Weights of a small sound classifier: depths [5, 5, 5].
Rows from block 12 of a small sound classifier, named by matrix and row number. Rows with one number belong to one channel. Each number is 128 + 32 x the weight over its row's rms, rounded and kept within 0 to 255. All counts start at 0. Numbers have three digits each. After the name is the row's rms in percent of the matrix's.
After each channel's rows are labels from the 100 clips, of 14976, where the channel reaches its highest value: "top examples" is what is common among them; "peak on" is the class under the peak. Only what is clearly more common there than usual is listed. The data: synthesized solo parts of chorales (CocoChorales).
# convs1: grouped (24 groups) 3x3 conv (model.blocks.12.convs.1.weight, 192x8x3x3), inputs within the group 0-7, a 3x3 kernel for each
# convs2: expand pointwise conv (model.blocks.12.convs.2.weight, 192x192x1x1, transposed), outputs 0-47

convs1.44 108:123188080082127156171179127141084093126116156148073131157199091134092148088198126121128099139121118133125151149058153135162099139099154144207106120123130111211109099075114112134130127110108119151166113158103137087154
convs2.44 098:111101169170096112154172133133138161108142095131155125153085169164131091129155105141121128089092101098160066112126087136147069132121167059066117
top examples: clarinet; note G#4; note F#4
peak on: G#4

convs1.39 114:145077146135123141117126158120054120108075137147123150106180109096145113144149125159183107102167134129053130127055162152139098122245122118086099109166137101152142118057100119101090143100120105089124145094131129141148
convs2.39 104:090077142124143055117156200109175095181115163123154193064173100134115103175182107149107156193098147141157113212111146127134135046132148169113086
top examples: horn; note G4; note A#4; note G#4
peak on: G4

convs1.166 089:134120111109139085103124092145083106102240101099070065115137073149064105104096121135142105122120144118172096110086104128158149121064165143168145137090089081199140142108143132101136142143091116163118110086103118147132
convs2.166 091:100114192099158090138119133132094058125123143165120119114132101113157124122129104180177143099076145133143114150184120135189193114149170128103102
top examples: clarinet; note F#4; note G4; note F4
peak on: F#4

convs1.22 118:116136095126124106131135141139167136150073101134214077133130134128141105169124118119219135165096106123097129162125150121143129107088136131107101136085148114093155125115128113149161118018123132230158107067153127109102
convs2.22 105:090157151167063181104159130113061102090119119181086116079139051142105062204107110127150174112116142121087150085119159177109143164073120095124114
top examples: clarinet; note F4; note D#4; note C#5
peak on: F4

convs1.158 096:125078118122154128110168132135112111119115107092084113137100144089116111128147118094076084101160079138165133134126140143143117102105118121215177116147136101030094145148131136076137110110089169072143108102137124240108
convs2.158 095:102105118122155119116131131125134118112119124161143161118181104116140131121167126107161189134177131143144108125124133114149118085141123181155113
top examples: horn; note A#4; note A4; note B4
peak on: A#4

convs1.152 094:154117103112160145118183114136140121106099153133103088129119124133129112095169123100084101111112097176116111131093119127099116118080151127201112116097131103091110162097159137063147126140140139056156116126146135255094
convs2.152 098:147147146129130124095127098080086081122136132098152156147105099152106129157108058081180113130116115138156124167096118107173119081158134131146095
top examples: horn; note A#4; note A4
peak on: A#4

convs1.157 119:136171121126122104103094128142110129112134120119111122141239112119132140144139101124112144121121111151080136108110126111129095118220131144119129167136145162255092102130153130134135102167142144175115121167115114080129
convs2.157 118:099203095135175057137138073127175159110125141158108121121150141154111154131126141109177138122097132160131102178176151151090131143119086120085112
top examples: viola; note F4
peak on: silence

convs1.5 085:174128093104102089124248147130123125118087107112098160112121087122093159125133096136161092110214141140084131132133199108083122164122104133213177122117134148116132138135091164157102110086163106111128132140129148101097
convs2.5 099:131127133152159088155091067114152126148168137075159061119057142191123183111127137180139105144150085053164121123143101160099143161164096110130105
top examples: note D5; flute; note E5
peak on: silence

convs1.42 090:100150132118113154137153097096237152103075104173235089172100111110066154175157114108143157134152101117131126093112112148193118130128065141130103116108146106126159128144158140111116106158096117082137114132149142088105
convs2.42 093:129115085173149155059036137111188118137125088142154153092169177090123133168098102149078158134109099149128125105122150153150020116144128140170072
top examples: note G4; saxophone; horn
peak on: G4

convs1.89 125:122157125123142128111205105135059165131086150124134114096084125113114146125009167125135118154132111110117138134199146130161146129080115131212105131100140114124141129202134125164105100046137105115109150142110124160131
convs2.89 115:215072209180085108115132171116149086125134130117163141083121079121115115090099174134108113099143170120069105127093175109082150149142156164085199
top examples: bassoon; note G#3; note F#3; note G3
peak on: silence

convs1.177 100:153102095138131103129094129123182087099126103099077127114131141139071149157065114108114138117094105158177142177110091129113153143072115142164137115085122141115111068193145161190147107103128131112123090106126055218176
convs2.177 088:118085138129109139144118127153064150113071063141113098143119179137165117129148125141193075146129119120064097084122095079180136166133155130165169
top examples: viola; flute; note C#5; note C5
peak on: C#5

convs1.60 115:140228091102152114104058138149135125128155096119098140104133136078214136156055139105076124128101101121208104142095121139145103167189113137138060138169131103112127112139167105135102130079111107106122117135132108110117
convs2.60 104:115170070143101165138155125152139201093129104128146134108139158085134179095073129124089182106105129171134143132120068089160148115184076124179089
top examples: tuba; note D3
peak on: silence

convs1.92 107:126146154112134099132223130111092103151170142114050115135096160117104127130097140131162100115088129146136113152132096098156136115077123131092094113221096089045174087139175122115133100139109120185109155095110157174133
convs2.92 102:152117068136103135134115180153100111149106177164104128130074116129130118186108123078088185077144180113113089074146184086144079167082149146075173
top examples: clarinet; note B3; note C#4; note D#4
peak on: B3

convs1.87 096:112092131175102083138187112135115180131110139141070124114154163097109138117075150130168125095222148123183173128185143110183106089127088133123123130123100135178115177158100153204106146162140102090150109099139121097155
convs2.87 095:120105105200091099139154227153152138113110118123155101143130140110155153120142113112127155083090087141176108098152116154144153132130159124087103
top examples: horn; note A4
peak on: silence

convs1.81 075:136122127173141097139252135097120134105103127122115128138114076146100075065120059132100154072181155119105094125111141135118117117081115116137137151194115101194160131118106116139105130114112118068098145084093085103141
convs2.81 104:125130117115083158154149107136102171141158112137148135143129119169092186111125083072161124114100172101163124110155076116093090093194155222119085
top examples: flute; note F5; note F#5; note G5
peak on: F5

convs1.12 103:159111120117134165130076118172205080169115061101095181127139146107126087168184126160194099182119079097077127146078125118095138129131129117076158114095181129172102177120132112136130118106092112117147106113124078131167
convs2.12 104:136049153126105122140127236107132152147093134129134107092066090162158102135103090075159103169111113162079152109159133109128140113139095101168145
top examples: oboe; viola
peak on: silence

convs1.102 089:138229144113178143146089108118148117144132094140112114115090177133146106145143119117127102132154069139224100132238087148154111105112114146133089175105108137116136079106126126129131133127128113068146105114150186086114
convs2.102 110:158123160137138111084122024103145186109129144043134160104113100073065170131124089115108089190124102173134044145095114103167106117197151147112117
top examples: oboe; note D#5; note D5
peak on: silence

convs1.106 106:155179097130094122130134128125064116118136105173255084145128121139129120101086130094069145105091148073060152176196128132088134137097133089103138118136142105129163143138125101138144130062129159135111132107144124101128
convs2.106 104:087173172150112118125117187096048132080181107129119095119109154096108105131107125166168101179177209159121090099120122115109111073102124172161096
top examples: trumpet; note D#5; note F5; trombone
peak on: D#5

convs1.167 104:172041143126111123148136105101186135136102155084130124130071134106108166104102117109070139172140057119255159143053128105109159171131169101152148108129116135126135126134139113156139113111112152124130093114134136159118
convs2.167 105:126138128083151156127186129114063222163136147116072190112158088169099185104092165110121173140106141130141154086137103138105123176107130103161122
top examples: violin; note F#4; note A#4; note G#4
peak on: F#4

convs1.155 073:145098122109128125151121129108124150093107126122128109151231132125147140117120087092099108112115141173105111180237172209159187154156125122150134157172110102214094156133101146144119105110138115107124142106151096093126
convs2.155 104:146099073113131101113112132093166144160136146105140097106154104108135168069120098090180110184120122103166133155148180115049129078160115131127118
top examples: viola; note F4; note F#4
peak on: F4

convs1.191 129:114096149138155146134050126131092135131111109150167101120223099109065121104147121097104132138104149141208119122088108128099113126210120134127138110141145144103118103203132105099138112053127106122124133075142158200112
convs2.191 112:126079156081151162095122172102124107063059097133107090131084166126151118124132106120132131120139148141141138114057096141126108151091107099188131
top examples: horn; note G#4; note A4; note A#4
peak on: G#4

convs1.139 118:089166100125133153115070170144125118120090171110095110130189083106178175116134122119160137130092129108201103139080083113177146109089131072070120120118067150146143124160152150115112148215127076092112135115098092158139
convs2.139 093:146105158153126150140145063137124112193111145154151102082103139179120154143091136118131166114173141200166158194149165204089138169165103121096189
top examples: tuba; note A3
peak on: silence

convs1.140 091:135196127126119122145060178144128137121074115139138100150215156118100099114113132133141142100173137169126087111113140087175095089151099107125078078091147144120168131129124125094146164194080110085164096104129136212110
convs2.140 085:168182121089111109124149119087095106141165091150125172158124078093160089169123128093137167097142119104159213129121118147084083171095192161133176
top examples: trumpet; trombone; note C#5
peak on: silence

convs1.76 098:124137128167096141122122145109119106120108131117121134094081167131099108092109133113106140111153117115144142098138162116128110119188107068255139094083159165176066132105117114105115148127101163080173131086105073162112
convs2.76 089:112054083115164139114160110174201079108118098152172132189100144113121062172135114125122139139126096186136135139098153140088145120150122108102163
top examples: horn; note A#4; note B4; note G#4
peak on: A#4

convs1.163 114:127066177131109124161121113132169121135092084073173188132089125122156108117137150078223166119116143128163116148121142148087149125140133091244075127115145104201131150126110123106149149109110124102110153093140119141145
convs2.163 101:161119089124109148104123131145117171130157141155189136204093120131144138161187132137121150136097140109096123206144122093160197147124194096120139
top examples: violin; note F#4; note G#4; note A#4
peak on: F#4

convs1.135 078:156190131158227119138087116087077102108138087165165156178151082109107127136060092067127140128112100122184121134152135131130145106140160084136111105109107188114105111131143101115113139175101125123106101070122131053117
convs2.135 100:179110111122164124134152155145163136029181123155121102136134114088090134072111157180079153171096120140101190082099181071115135123099145144068146
top examples: viola; note D4; note D#4
peak on: D4

convs1.68 099:145113134126126101115255115153114151119146110154045122134097104114149159106094129122164130106125114160121167109162156105075124083113148120073138111081170155108096119080146129149124123120139091138138114112169149110077
convs2.68 097:150129096109134143223146134197156159152141141140164178060214132083130077116144120157120108103077192146149087117162117117100164139108085153133122
top examples: viola; note D4; note E4
peak on: D4

convs1.62 094:102088139132144117125189141130187153105144113141119112115063115113117142116159199140101121128113102102077097125115096158128121136128140109018068119082145149148136154128186109149155113228138154154170141106108094107103
convs2.62 109:121112150169159160175105118142169177120160185145140132106122132183095178138151138094175104102103098126143130137136093139131080124044094106146073
top examples: viola; note D4; note D#4; note E4
peak on: D4

convs1.10 070:160123115204083105156109095139119113089189083160131129142167088110106168186080089154145099071140103119128144111126116211066109142069143084120106129122126096139127120119189079133168122110100097117171100161131106136100
convs2.10 086:186139103151089172156145161112158138163131138097151136059125151138103117126172143103130085135108141211121190121093156176137145148099126104121157
top examples: tuba
peak on: silence

convs1.86 091:118125145151120137128154124129116181171120206146250130112104168172161152156187112119170116112107158129140086108170082122101165115109141145174155118116180115114092110123124202145083083101159113112113151142098128152117
convs2.86 097:170184131142153116055071172070136103207126104136093117160124126086127153121036107141117132042108109185117108182193131117100141107143145132125109
top examples: flute; note F#5; note E5; note F5
peak on: G#5

convs1.179 118:149148120091145111122079132130184160106125082080091113107046119127142149145067168121109119089120133134165154133087119171065104109189105120103122119158118140082161111224137141143109128102091151143091074099136166164100
convs2.179 098:108140149159072117090172118136115113097219075085109110121102155098162120083083119147168164095116128110101129052094139143042156120096070116107153
top examples: trombone; note D#4; note E4; note F4
peak on: D#4

convs1.79 109:138097125150094164155127130108090173163083119132082134125227069103187127121136106113156126153148122160097116122097118099130116141164152175146110105141084104219138123086162135096174142062171141126131167102108131070141
convs2.79 112:118101141117182134103170167150143148148122177120143110105099131120116124142132089135155099091117124104079168115080169138111133152119161113147088
top examples: horn; note A#4; note B4
peak on: silence

convs1.18 086:159051152138083141135055162096151100086173137107162182093111189111150094161098145120175077139101119139137184098106128132116103155124159119122124124108123104099142101108153099100117131069109088117101178055112174121172
convs2.18 096:114119105133123141099150115140080131137182120090138058197115100101183122106154168047101122153142084133172127128173069151184156134101122146171102
top examples: clarinet; note E4; note F4
peak on: E4

convs1.145 096:132110153105132134125175084173096108099151139146110151161069115094115115126213096085170166116138098184165125141127100141092157179099140111223133146097102144084087137089131119095138174080135085087120117125154140175104
convs2.145 099:155072180115108174162153127132196114088161125169114121166117114135124057145114132091132146138063166159162138153121125160107061155097108099161118
top examples: horn; note C5; note C#5; note A#4
peak on: C5

convs1.82 077:160113164132130191119081104134108076084143117150149113051138125093117097102068059129089107142127140108102102124111123116114135115124125172089103145139112123177136106216109190150068127108195096172124113103146138105082
convs2.82 097:160204125148111149160119120115126111149124185152084063128116178117078138143067128111144149120184111111142121136076116108190090103125143120162099
top examples: clarinet; note F4; note D#4; note G4
peak on: F4

convs1.180 131:147101124117164128119085156131212111111089129098172112110054135130165127146054123150129110117112149102119137093153098134065119102252156119099131143170117143059116106097155114098121125184112137122127119093104132124132
convs2.180 104:110127078148087199159216114151081146135172105136165107139093122091120145162125103087136114143152123117126115118156098147153166056092138154117186
top examples: clarinet; note A#4; note G#4
peak on: A#4

convs1.142 088:112152132146181138085163133138106170160176151066116122141156220168153173123132090166106129123101119148064122085082080164116139119113116121135122104109082116126145130116093151122139160065114069092071159109080155137176
convs2.142 104:138101094120124087077129160097180149194106131121126134137065116128134095131177099131097138165115091123076175109157162111093111081056169115160135
top examples: cello; tuba; note G#3
peak on: silence

convs1.58 122:140137092149118127145101135112137119144075133109059150121182120147101141129079122130196121120106121129141113129175140114181127090137133116218129108140087122112116096061124131191134103005123123128094121111136120192122
convs2.58 105:150201149146091119134161169107139163130121144121127087159189150116171148098077189089124069141127102117128118115118151123148117083172093102150131
top examples: bassoon; note C4; note C#4; note A#3
peak on: C4

convs1.143 112:150122121120119171169070130130118136136121120128109135140086126153085150122100138115132108125150105144186121108104134155098121102157117074255116079092140098132124122087146131120129126159142104226111075141100146124124
convs2.143 098:159159127106142094113119115102128187122111129080166139158101131163155120129152084113094143149124077147151134070125127150149105114190175119124113
top examples: oboe; note C#5; note C5; note D5
peak on: silence

convs1.122 082:086076236126119215143100153151132150138123172144138100121146179100145169117109128110106120133090143119131123104123088052168081132204096101135087101156132114158084125090093132134093157175130135112144118160115102136114
convs2.122 099:116162187091102079150137131111148086200122134127107151122161132130151125113145173128090217111109103147145225143143159066132174159154093098178103
top examples: bassoon; tuba; note D3
peak on: silence

convs1.35 074:128116124131126126127147103084132171099087178112190076137114107158137175145225119162137101096112126104178156117146113175093112161088114205121118153092105070192194117143132160102122138104125068128149148100135138111125
convs2.35 098:120109088193091130139159197079107124166139131146096109169123115084113130132144079134085117137117135119125146166148133052069093137138085100109170
top examples: horn; note G4; note F#4; note D#4
peak on: G4

convs1.36 111:128133141135120145126099165090182129128179105119197112137083127075091174113121132106127091112164124108239121147121120143096102117017143149064143145073166148096139149159168114126124108127104148172154134136128123119135
convs2.36 108:172124046105118104143148121099108082158156143144184169057172176136097124111168161135132163110106116118050129130127120072087094113122112139173084
top examples: violin; note G5; note G#5; note F5
peak on: G5; G#5

convs1.64 103:111255092120082165132065103125143141126076090118112100139095124109114100138196171122116109108159139104131139104121119088137119120176149112085116145084117167099122144097133139101128149145118112074112124171121118207094
convs2.64 098:196109152125124121105131077116121148134147127107203155145131097164081153137176101124147132143095175138122040107159149090145144100164193152103162
top examples: viola; note F#4; note E4; note F4
peak on: silence

convs1.3 113:109110097146078123152242168134085102112149135143101122140179117118096119131206100148175107121101141113116125151051105133179144130122127138101109134181096146039134128137120139098116101138133123193157130104147133081100
convs2.3 103:139187116177150175142179199184124057140174125178057082161093142102067095122126144131103175069097131146117115132117112069139099084149121144102163
top examples: clarinet; note C#5; note D#5; note C5
peak on: silence; C#5