Weights of a small sound classifier.
Model: 0.619M parameters, log mel input, arch regnet, norm batchnorm, activation celu, depths [5, 5, 5], widths [48, 96, 192].
Training: 27300 steps, batches of 64, held-out accuracy 100%.
Rows from block 12, named by matrix and row number. Rows with one number belong to one channel. Each number is 500 + 50 x the weight over its row's rms, rounded and kept within 0 to 999. All counts start at 0. Numbers have three digits each. After the name is the row's rms in percent of the matrix's.
# convs1: grouped (24 groups) 3x3 conv (model.blocks.12.convs.1.weight, 192x8x3x3), inputs within the group 0-7, a 3x3 kernel for each
# convs2: expand pointwise conv (model.blocks.12.convs.2.weight, 192x192x1x1, transposed), outputs 0-47
convs1.0 117:503402537524472478489607509470569460467603419493478527532338485445496487530462502496557507506477501492449459498419483491562504475577496450511483482459546453645476491550510536416541427390500487508499517546464517432503
convs2.0 098:404556476548527474505439498451511498496442436468477528479507679394604551488486509570504528518514459476589476615543444520440466486513480470496537
convs1.1 129:458486535465622483516458437442612493471459486476707436482429469459617481469483551516478527486470542500442518529530521509477495529571444487488520483507529489546451497407571458529522457489530525481445514401544506479492
convs2.1 109:437470497519490533565649476592472600510500514552471466606527421506483515490479477551441465468482504530492493433489502400534560475504488399522426
convs1.2 113:465594506508420490454669468504400462472558522477434494472661472521446453485515516537571486474526507477403492466456489491531518503533490474447513492536522490435465485630472452449517534472480467473508538565486465422461
convs2.2 092:443575450650500499540600469612501504486612612529469458408521530578448583496449489531458481416586494535472492491539529486487470582499509472517390
convs1.6 090:531593552446470423529515476456465469512502543501560442470528470510559452475463512462464529462522492527393502464434503507494472573617515497476437526539539457498450487509491488555489413388471428421458559655555488422454
convs2.6 102:573455446476427561589485465579439581508413465437435509462492529527451437454493513457435447462534513427457502494500508515414499485412495556475469
convs1.7 136:486467488503601477484409438499425477521474540509560450493649490475457472506447497489441508496510497504580468505584493501494519497305527525473524504546446503386505484444475550543516494558477483569509504420472493595476
convs2.7 101:484489483471528468434482503499531480451513390466501449542578505536515479476523549492507438499615565565518455426505568480487518475482492520558506
convs1.9 060:457496537517423507513456423456457589479483531509491461444489575537457437449492443498439620460544499457506474451424560522497457543555462584568418627510537470533464475483521548486471447484479560479414454600493481591462
convs2.9 081:469375581546533521510473379430479502394524429507522519540556418476531511500514546451491469501529523599487512544479489518520422373494436436503490
convs1.13 112:470457502494550460490403490563606525506476421432448525468493548427560471492626489524642484507418492408554505460451495428475544515519512450451546500445493545514451506463554504529501434412462502449507472457450530415549
convs2.13 105:507450544612434433452457532478575481516445497591521456407435498547559414539425408462498518484485505506429488487574429492447533431584418468577506
convs1.15 098:481650537495534513541559396505448502471495544465473532496582546519506528465591448505477483526525519536483526418579511476558555396620489479436439528494428453518490536430517534450494497441518605449457497440517480441442
convs2.15 108:520564542567511419585458449514506538468591478536530539523527453543467585451502581436458474508532471532561525504562536497527568507464435501540449
convs1.16 083:484516457466537483515576550482415516487421485504466492499462482477493534483488489498429463450516471475579569504408533533435463481653439529526487566485451463530440519487507465497439478637446434398519585486383524546505
convs2.16 093:525415528517483488481515435546523481458539485570523463584480423490500447574482424527575665473456419518534549473462517461541415534543482583545513
convs1.17 077:476485444495463535550470439491368484485502470442451512493573474494529466550483520456457531464450474554477546523655599478493475512449527468420464520649546543561520502469561562633509486452469529515485510507543448516467
convs2.17 109:469468574508457502458538455484472500469486452479417521401513470469471498522467468444502494644483453590460369476481440511520458518404547528457500
convs1.108 110:554654478498466550475565540566619424531522479459605540455539507550445525460470487502408479469522477535383483454644486502465534501445507545421500447572473471502492483474488579551518494477507510542525490507509516449529
convs2.108 108:534513451519510597468435520480538472482523533514555427473544552426561458480398471497596438564475589522541514510494429461559513439502475542532495
convs1.110 104:496431463491522496464511479558616496510382494479484493532468486479393507498663510497529468480397535511452517480677484470448509488510461485468479452483501531462480521536491474610487492420489515420456513536436496456486
convs2.110 105:474506496462547520528476458478462485503510458434514477463522544546493481507516505503568469524478447428530501494481527577439493520552368443488657
convs1.111 093:505587499503429485495502530551436496489557447491519537435595537462475483568377456588494517505457428500429504410559498467601498460460539515412479504549516550626468522470451470438496523619505515476560468443510497499447
convs2.111 092:533493446516460483505507524453539496431569544470452483523513512509504535579482389485584479545499440539512464585499503558406515528459469497532492
convs1.112 082:479564454565473422497379552455506570566523458461504519489492565545528436505497506409458539415616485436492488517496454514574465481498586554510477405473543528560489565551518582512435445419547479477565558459498459482548
convs2.112 085:555561512425538530515465552548392488521491505488565471391507466467480436406449541621515433476513452564516474531553469450508477558518523406502490
convs1.113 076:474496462487498430558475475529544535476437478474585472528523511457488501514449500456457537520599482484501453445411531573625549470536490491462477495486532489431501519666457428473466462528412519505473431572471536359531
convs2.113 099:567593548511530577462461499525451499524473533437478501517472415473606506401551481495460468558513459458475449480586577493461435535509541444588534
convs1.114 096:498455480514418460562671479503455450492481489517461544486489479479515553522469515502562501517394447426610513474646450486464486602556516500467459506567490480635459450451510498464460506449528518495470494436507495488494
convs2.114 097:447464431576553525511445426450573433470581499405516569541453557457448570460417662442506543531492458426463491576551547569592565558573431490536525
convs1.116 118:500474517485410489524597490476544500496478485499463514479496498504528496489472549491684528498399466536452458447568511533472474482623506469515454514488508473362559485504476473447497533480448454409487486512423454641498
convs2.116 097:522465597545484500437413503503571502512465530409513486513448499469513519497500512479490501497590508525447505475431499410471621528452550559369632
convs1.117 128:511599564516478455552349470551417439467534496518472497491516495497421499481566494476637514486443487470477462509495520525472513480479464522629517482409519479592487488454469456495456505504504507481510419505497526332503
convs2.117 109:432632418515527505516555479457449524495533457505607440456559468502486533490545574395442542513512493580422477431545519498509493488495505542460449
convs1.118 088:538427496470463522461571474493471462512508517457501530498507497511520513525460482458335425476478460486508462522452471450555517505461530448459501476585450454458492549552475445517479522571418523522537459416557563707455
convs2.118 098:517556493518569528529551492493489461607424480484516468419567538402458461568570489541546582439512488401497503481537491462556547546538524602508481
convs1.119 119:546503507502538531493367482518451465483544473482506504491593544525463523478489508491394472545504446429582532541479500486516499445502471532467488445573509460683457480490558485482487476444487507651466517467518499366494
convs2.119 097:475457522410583366513448544532443502441447536467479508577432482540406487542500475499514448493512487522562480527501535599501471627519555495479498
convs1.120 089:502607531507555602471477518500434450501496544543484396542534556593495544495465387438502452488492482523500464458449436399460503472414560469525486504563495534534525474508460499497500489540411520603503599571588568512478
convs2.120 111:475480519437529555549457447537512479610485498523474501554559527524518508442552514540477416454542528483451601476537588450463577488580605605546526
convs1.121 080:493468466471479514524497477420628522544471479507475472504529447530497553417642476455539507509526438471498499476508473535424503511403511558418515389533570454496515500403582425507474464616499516475472474505558576487426
convs2.121 079:468505565465498507580508411471496568490503514512573504527548408514441417536485495431541394615493469466475535484510465517401483426573529464404525
convs1.126 076:479515440530420490575456500488466534597469495469485537470519554539541500494460519500533506539473496506456482558441412471459466563443446519469510439537439416631483468580443418679451498581474475567519537473493490483517
convs2.126 094:437538479420573515506456533469594489458415449452589416519451524556450461581460493468490491537410512556510472446425432537493501458425515460491470
convs1.127 088:495479468512489484538516456453462526462519450479435478523556442491581480489451535468471564500501538534517445623422439403497503482715432533483509476452477480425573541450523522380527505429514486484529496471519483524516
convs2.127 098:474467507530486392582513572521494490599510475530493499505486467442549514497496602500493560438475546463467454503539575554570481509556442504531543
convs1.128 111:471407544477464532475438539559646454482573490466507444493516460487521476474450403576624466496513486445463507492549553530501552498457491544618430485558398502466547551491515485479467487480536505621473482445474428491512
convs2.128 102:607440423528450562477477491488523533535538439505486479543481520471485522489460675526456492482505516512435537538474573441444534482541458537557509
convs1.129 067:490512387432486447513546478567399564477507500491458468499452496464448556486592422507426473529405508520539547579579556497460467462459486425440605537491479511477463516502487409552538454507414504423569482431514481431471
convs2.129 092:519528498438468516485485519551493486494549462444517493509550497501568531508523509473522448491539457560458474542478493549426549548515471464418574
convs1.130 075:591664558575605464520485466463458476487446506481626489435558493459481505583377494530433487501425415521489483462537486461517581455498529456479472507478517435553521497496440445496475449467477462462492448539508498444514
convs2.130 105:540476447477544452586532505457530518486448506498412473499496391545472535543511465593509564591523529539500551485497535473447559452482561393443487
convs1.132 070:557579529569471533495438540525473434499457500529470455511677376451492455465424551478459460455480501526539523493419507562486531517473463445487503426461471504458402532404505504547525557546511424501473480478470448402479
convs2.132 106:498462497453470478602470524480580520472452567428447520498477502529477484377487523416495489488529496485479440499442452442483459451416601453408490
convs1.136 114:474523483488502475492408540479480490539592581486452485494521444487466461512441531502461466466500528493601471510600500455445520445466530457688491465549475532505417528399529538428566448580490478576496519519460486559424
convs2.136 105:504470472403643404400482494450492568550490574465497548500518488438442497503478460468503429487456428480497449505576539453418545491549518502500507
convs1.138 117:456410501528516502534561518522497490452430472536688514495495500489479499512503504540620505520463493432454493488346527518581454513421500504466492453502510525542449504547493525503471444382484525392466526516522429445484
convs2.138 114:550534593492456527417463517419478525484514476439482547559509526503483525486507530611487482588476504415565432505462546424513510431505466614494452
convs1.141 116:469477600510517483453475531490548473496571531461378499486540464509468469495525514530604535521437460519578481508376504500634474505484507454421504477494462518478478467518516504394518484624472497379481457533511533606522
convs2.141 106:455503438551528465460500487468537496450412484531532512458497595472459508566491515505503491487586552553469472418425476605537477528419631453502486
convs1.144 117:535409553547433453461384570503488491500494473494462504533489491527456541460437511521640427489486535516671492472495519499487488457523478485491541517434484437453549523568473512518505472637455478450454505492543474614487
convs2.144 106:465516467505541459507498539509527510508542437517471453469541504457514353458417569499535493567583607552608468525491553544503502479552602534465472
convs1.146 094:507489523524477505485525478470617464400542531460430544590588461571455486502527415503515445487503475472448500555515536535504445432485464469458496578460452625624393474445499454559494458498506417461461482484569484456527
convs2.146 096:426489493474524556588342511501394425546548566472608477526551537537455379550465493470565473391474481434477477426498440541567421494518513484561538
convs1.149 102:485480453479450493478461500544472460550489473505475475523487453477510528455382498484577483502497506504522486483666536434549505468601438529423446522480511553443515447602530488520551550690476495450460481494565505477548
convs2.149 098:506461529439551480439396598369540499481449480462488513486488530475465535539449459500513499524522524513405452605561472426545471469524498506500428
convs1.150 111:507511452483485555526476552508412559479453546464505495559508478544522464471474492477549512453611455488687449558474457513522464530474505480491536486533519511542491509505520537506446492485480486750454500521478490497504
convs2.150 119:478474527554519487455459434452463567491415462413462474499578445463488517490525447555554467456433500417432484440490500537523488459587507473413534
convs1.151 081:482516503485527509498551501510422558517486466497484513499589489480442513584447510409642489430557516573477475524530441559551453553552457503475535519507496586486470460463529587414510476485463483679409532457506478460483
convs2.151 091:421437506496509488527463547459416362526514449484615464515416491514419440569442472527551464455439512472471413456503437466523487460518556515485472
convs1.154 098:395577525513414513420576473522481486534600535454403437501476455476467566486497462480573479539455491486567502485472556457523477508514483500498522550459536513531453521433490435675478478453449464392444501553480532441542
convs2.154 092:469506447462539446550488464477420393497466483485511504565462463468470546606506446514497513433449475456465547430492535551508456556529485532529510
convs1.161 098:468613471500486482470436502509640471513471478527511460463527505449526543476503495469456515487552480489513470505482494519501538544389497459449511483543489515458533459466522510441504504595439547734570471419432503494504
convs2.161 096:486564434441449417438453504486504498477633605514564477483496511453450455468548527538510521449489607465507500495553402460449548455479494538586467
convs1.168 054:454517498487517489395566528456524542484499494523409531448490581465490546454518513584446558603455471517488508461499504503484512492489550521441503638455444620442458455466496554473460483496481545470495609538441624459424
convs2.168 089:571585506564510512459560453472533441417483455503540566498521542555514429512569473449482505508507406559464492544531415516465472567489557444520373
convs1.170 118:509462496473468504440483501331595658387617569395641527549531459494501463484504490466462495532464445540452491534415531511469529488461521498551470511513481525525450507499487472472497477491535478530511476490501479479475
convs2.170 109:485542479456540648600555466545454531502422609496591382507486530452536528405444499504538516465570505459532453503504511429504515461478484484600516
convs1.171 119:506487523486501553511489472511466477530509538485458575505557494550487469534442489466558499464561448535428497501503520473502525503505484506518516446550464444650422506514484478496481466538455498477474508485475502787462
convs2.171 104:469538519498501592537492453551574440449435433482546434552497496562494541610492474491483523520464458455473537544440503477577501413373513499553467
convs1.172 108:516524480519540435492509462541503501541483519501527474502428522505505480529428471479490451559449513514464519554411586525465513576470473542590508518570464523580526523754509518463475524479517473500473522575480498566594
convs2.172 114:414559475499477451504533556471515513481437567539462543485508443451421551486414449437520405532508457479551468436429467432524488485434556492492467
convs1.176 090:507512543563534493493518467454424487493619485507612520444585509461480511508491466480543477520547470499475443495413518465484458556519540537498505457481448529544575569380553464471481487552485466637536493600575487378537
convs2.176 096:528496444539458461380511494499441503386482508457550449455506504465475446497426424570516533528409482474481535528418498510374405454391477498496556
convs1.178 102:545454460453474515540449499446589506486455460466442445497484477530378507466457547496482519448498475577607587475464526508578467453392510537564477472417488508486541487578540478521463531456529460473510511464460591644423
convs2.178 095:466463499526464507489524477579430457606603527519480517445474536485512405477515524456545446577501399482648465388527505552351592463495475493550511
convs1.181 113:504456554454519528439474558575466408547546456449445554529534434435460584373461584525474522430470498552576517471478479502542546469428503518614530486448521464473526543551431586506426466512530496492536499501442588517431
convs2.181 091:541500537435489513542545469593525465521424449464447510468480561466475459502458593506501361449451375488506392512429511600462483420577542428478604
convs1.182 111:551449459486554445507427523506418496498479475533462471477556501514537502452524462512473469584598497531478560520608549516425469400469498487456539540589488470462508479403514511476483552544492562502482521459512470713514
convs2.182 107:478517490461563533546457438465494397572574562550514468491399447545533458520494498474514550508513491464527516477474464442539405498440455470458440
convs1.183 108:498564488518505476548578506500456531465521478518552513485414495530539442489507489498481505564561505446404483514569503473453487560585450412363500558644542496356479464494517528451526448460520488601495490536496485421477
convs2.183 104:378513419458445545537485565588428463552494554601440546398505502437468486564597472500533543473391468541530582420481577435518526410498465426462508
convs1.185 103:560577420440403548545560457507440483518583461487551540501556556494459470449504454553495547463559502470414479444560463423487583552443504537415501494511500499510520481593480455378473466609466503529455486541547547437467
convs2.185 092:467513430516443482481514616596475417478420532559474522360532477530417520563552390548456531545490505512496496507509497519511458600380522574553562
convs1.186 117:488489507490459470507688517503543509564479457477482444476367452529624452455380515476487466512552487536532463464530509528500495486478481509539475548485473464552507468430481496453513507665430485489534514463504487419523
convs2.186 109:556546536406519473549527528476594405437472374496431501486456392589607472444530465460485535563541527566459466445549525526432530460504561493529420
convs1.187 104:512425518452518536625645456461445535557550449551505458395569472482437460599375463551515471476575529525492478501577457512534491410550576511559505511479505467477492466518489509442497457543552509477493525511518435546529
convs2.187 095:483410486493573442423552559513406438548545451518531596454464504473490473564504494475474530452430547622496510536516481431478531517432461526473447
convs1.189 095:450610474513352467451618494508439522503475495499521462545632527464491441473445519492540506460530448427651513476502494517493469446459520476443547494511491521507524500561510564422438486445458458500468521475493451408553
convs2.189 087:566503548538448435519532388610517556508439505508537426483473495412500535577598441474474517495487587538501444491400512517449491513473540502482541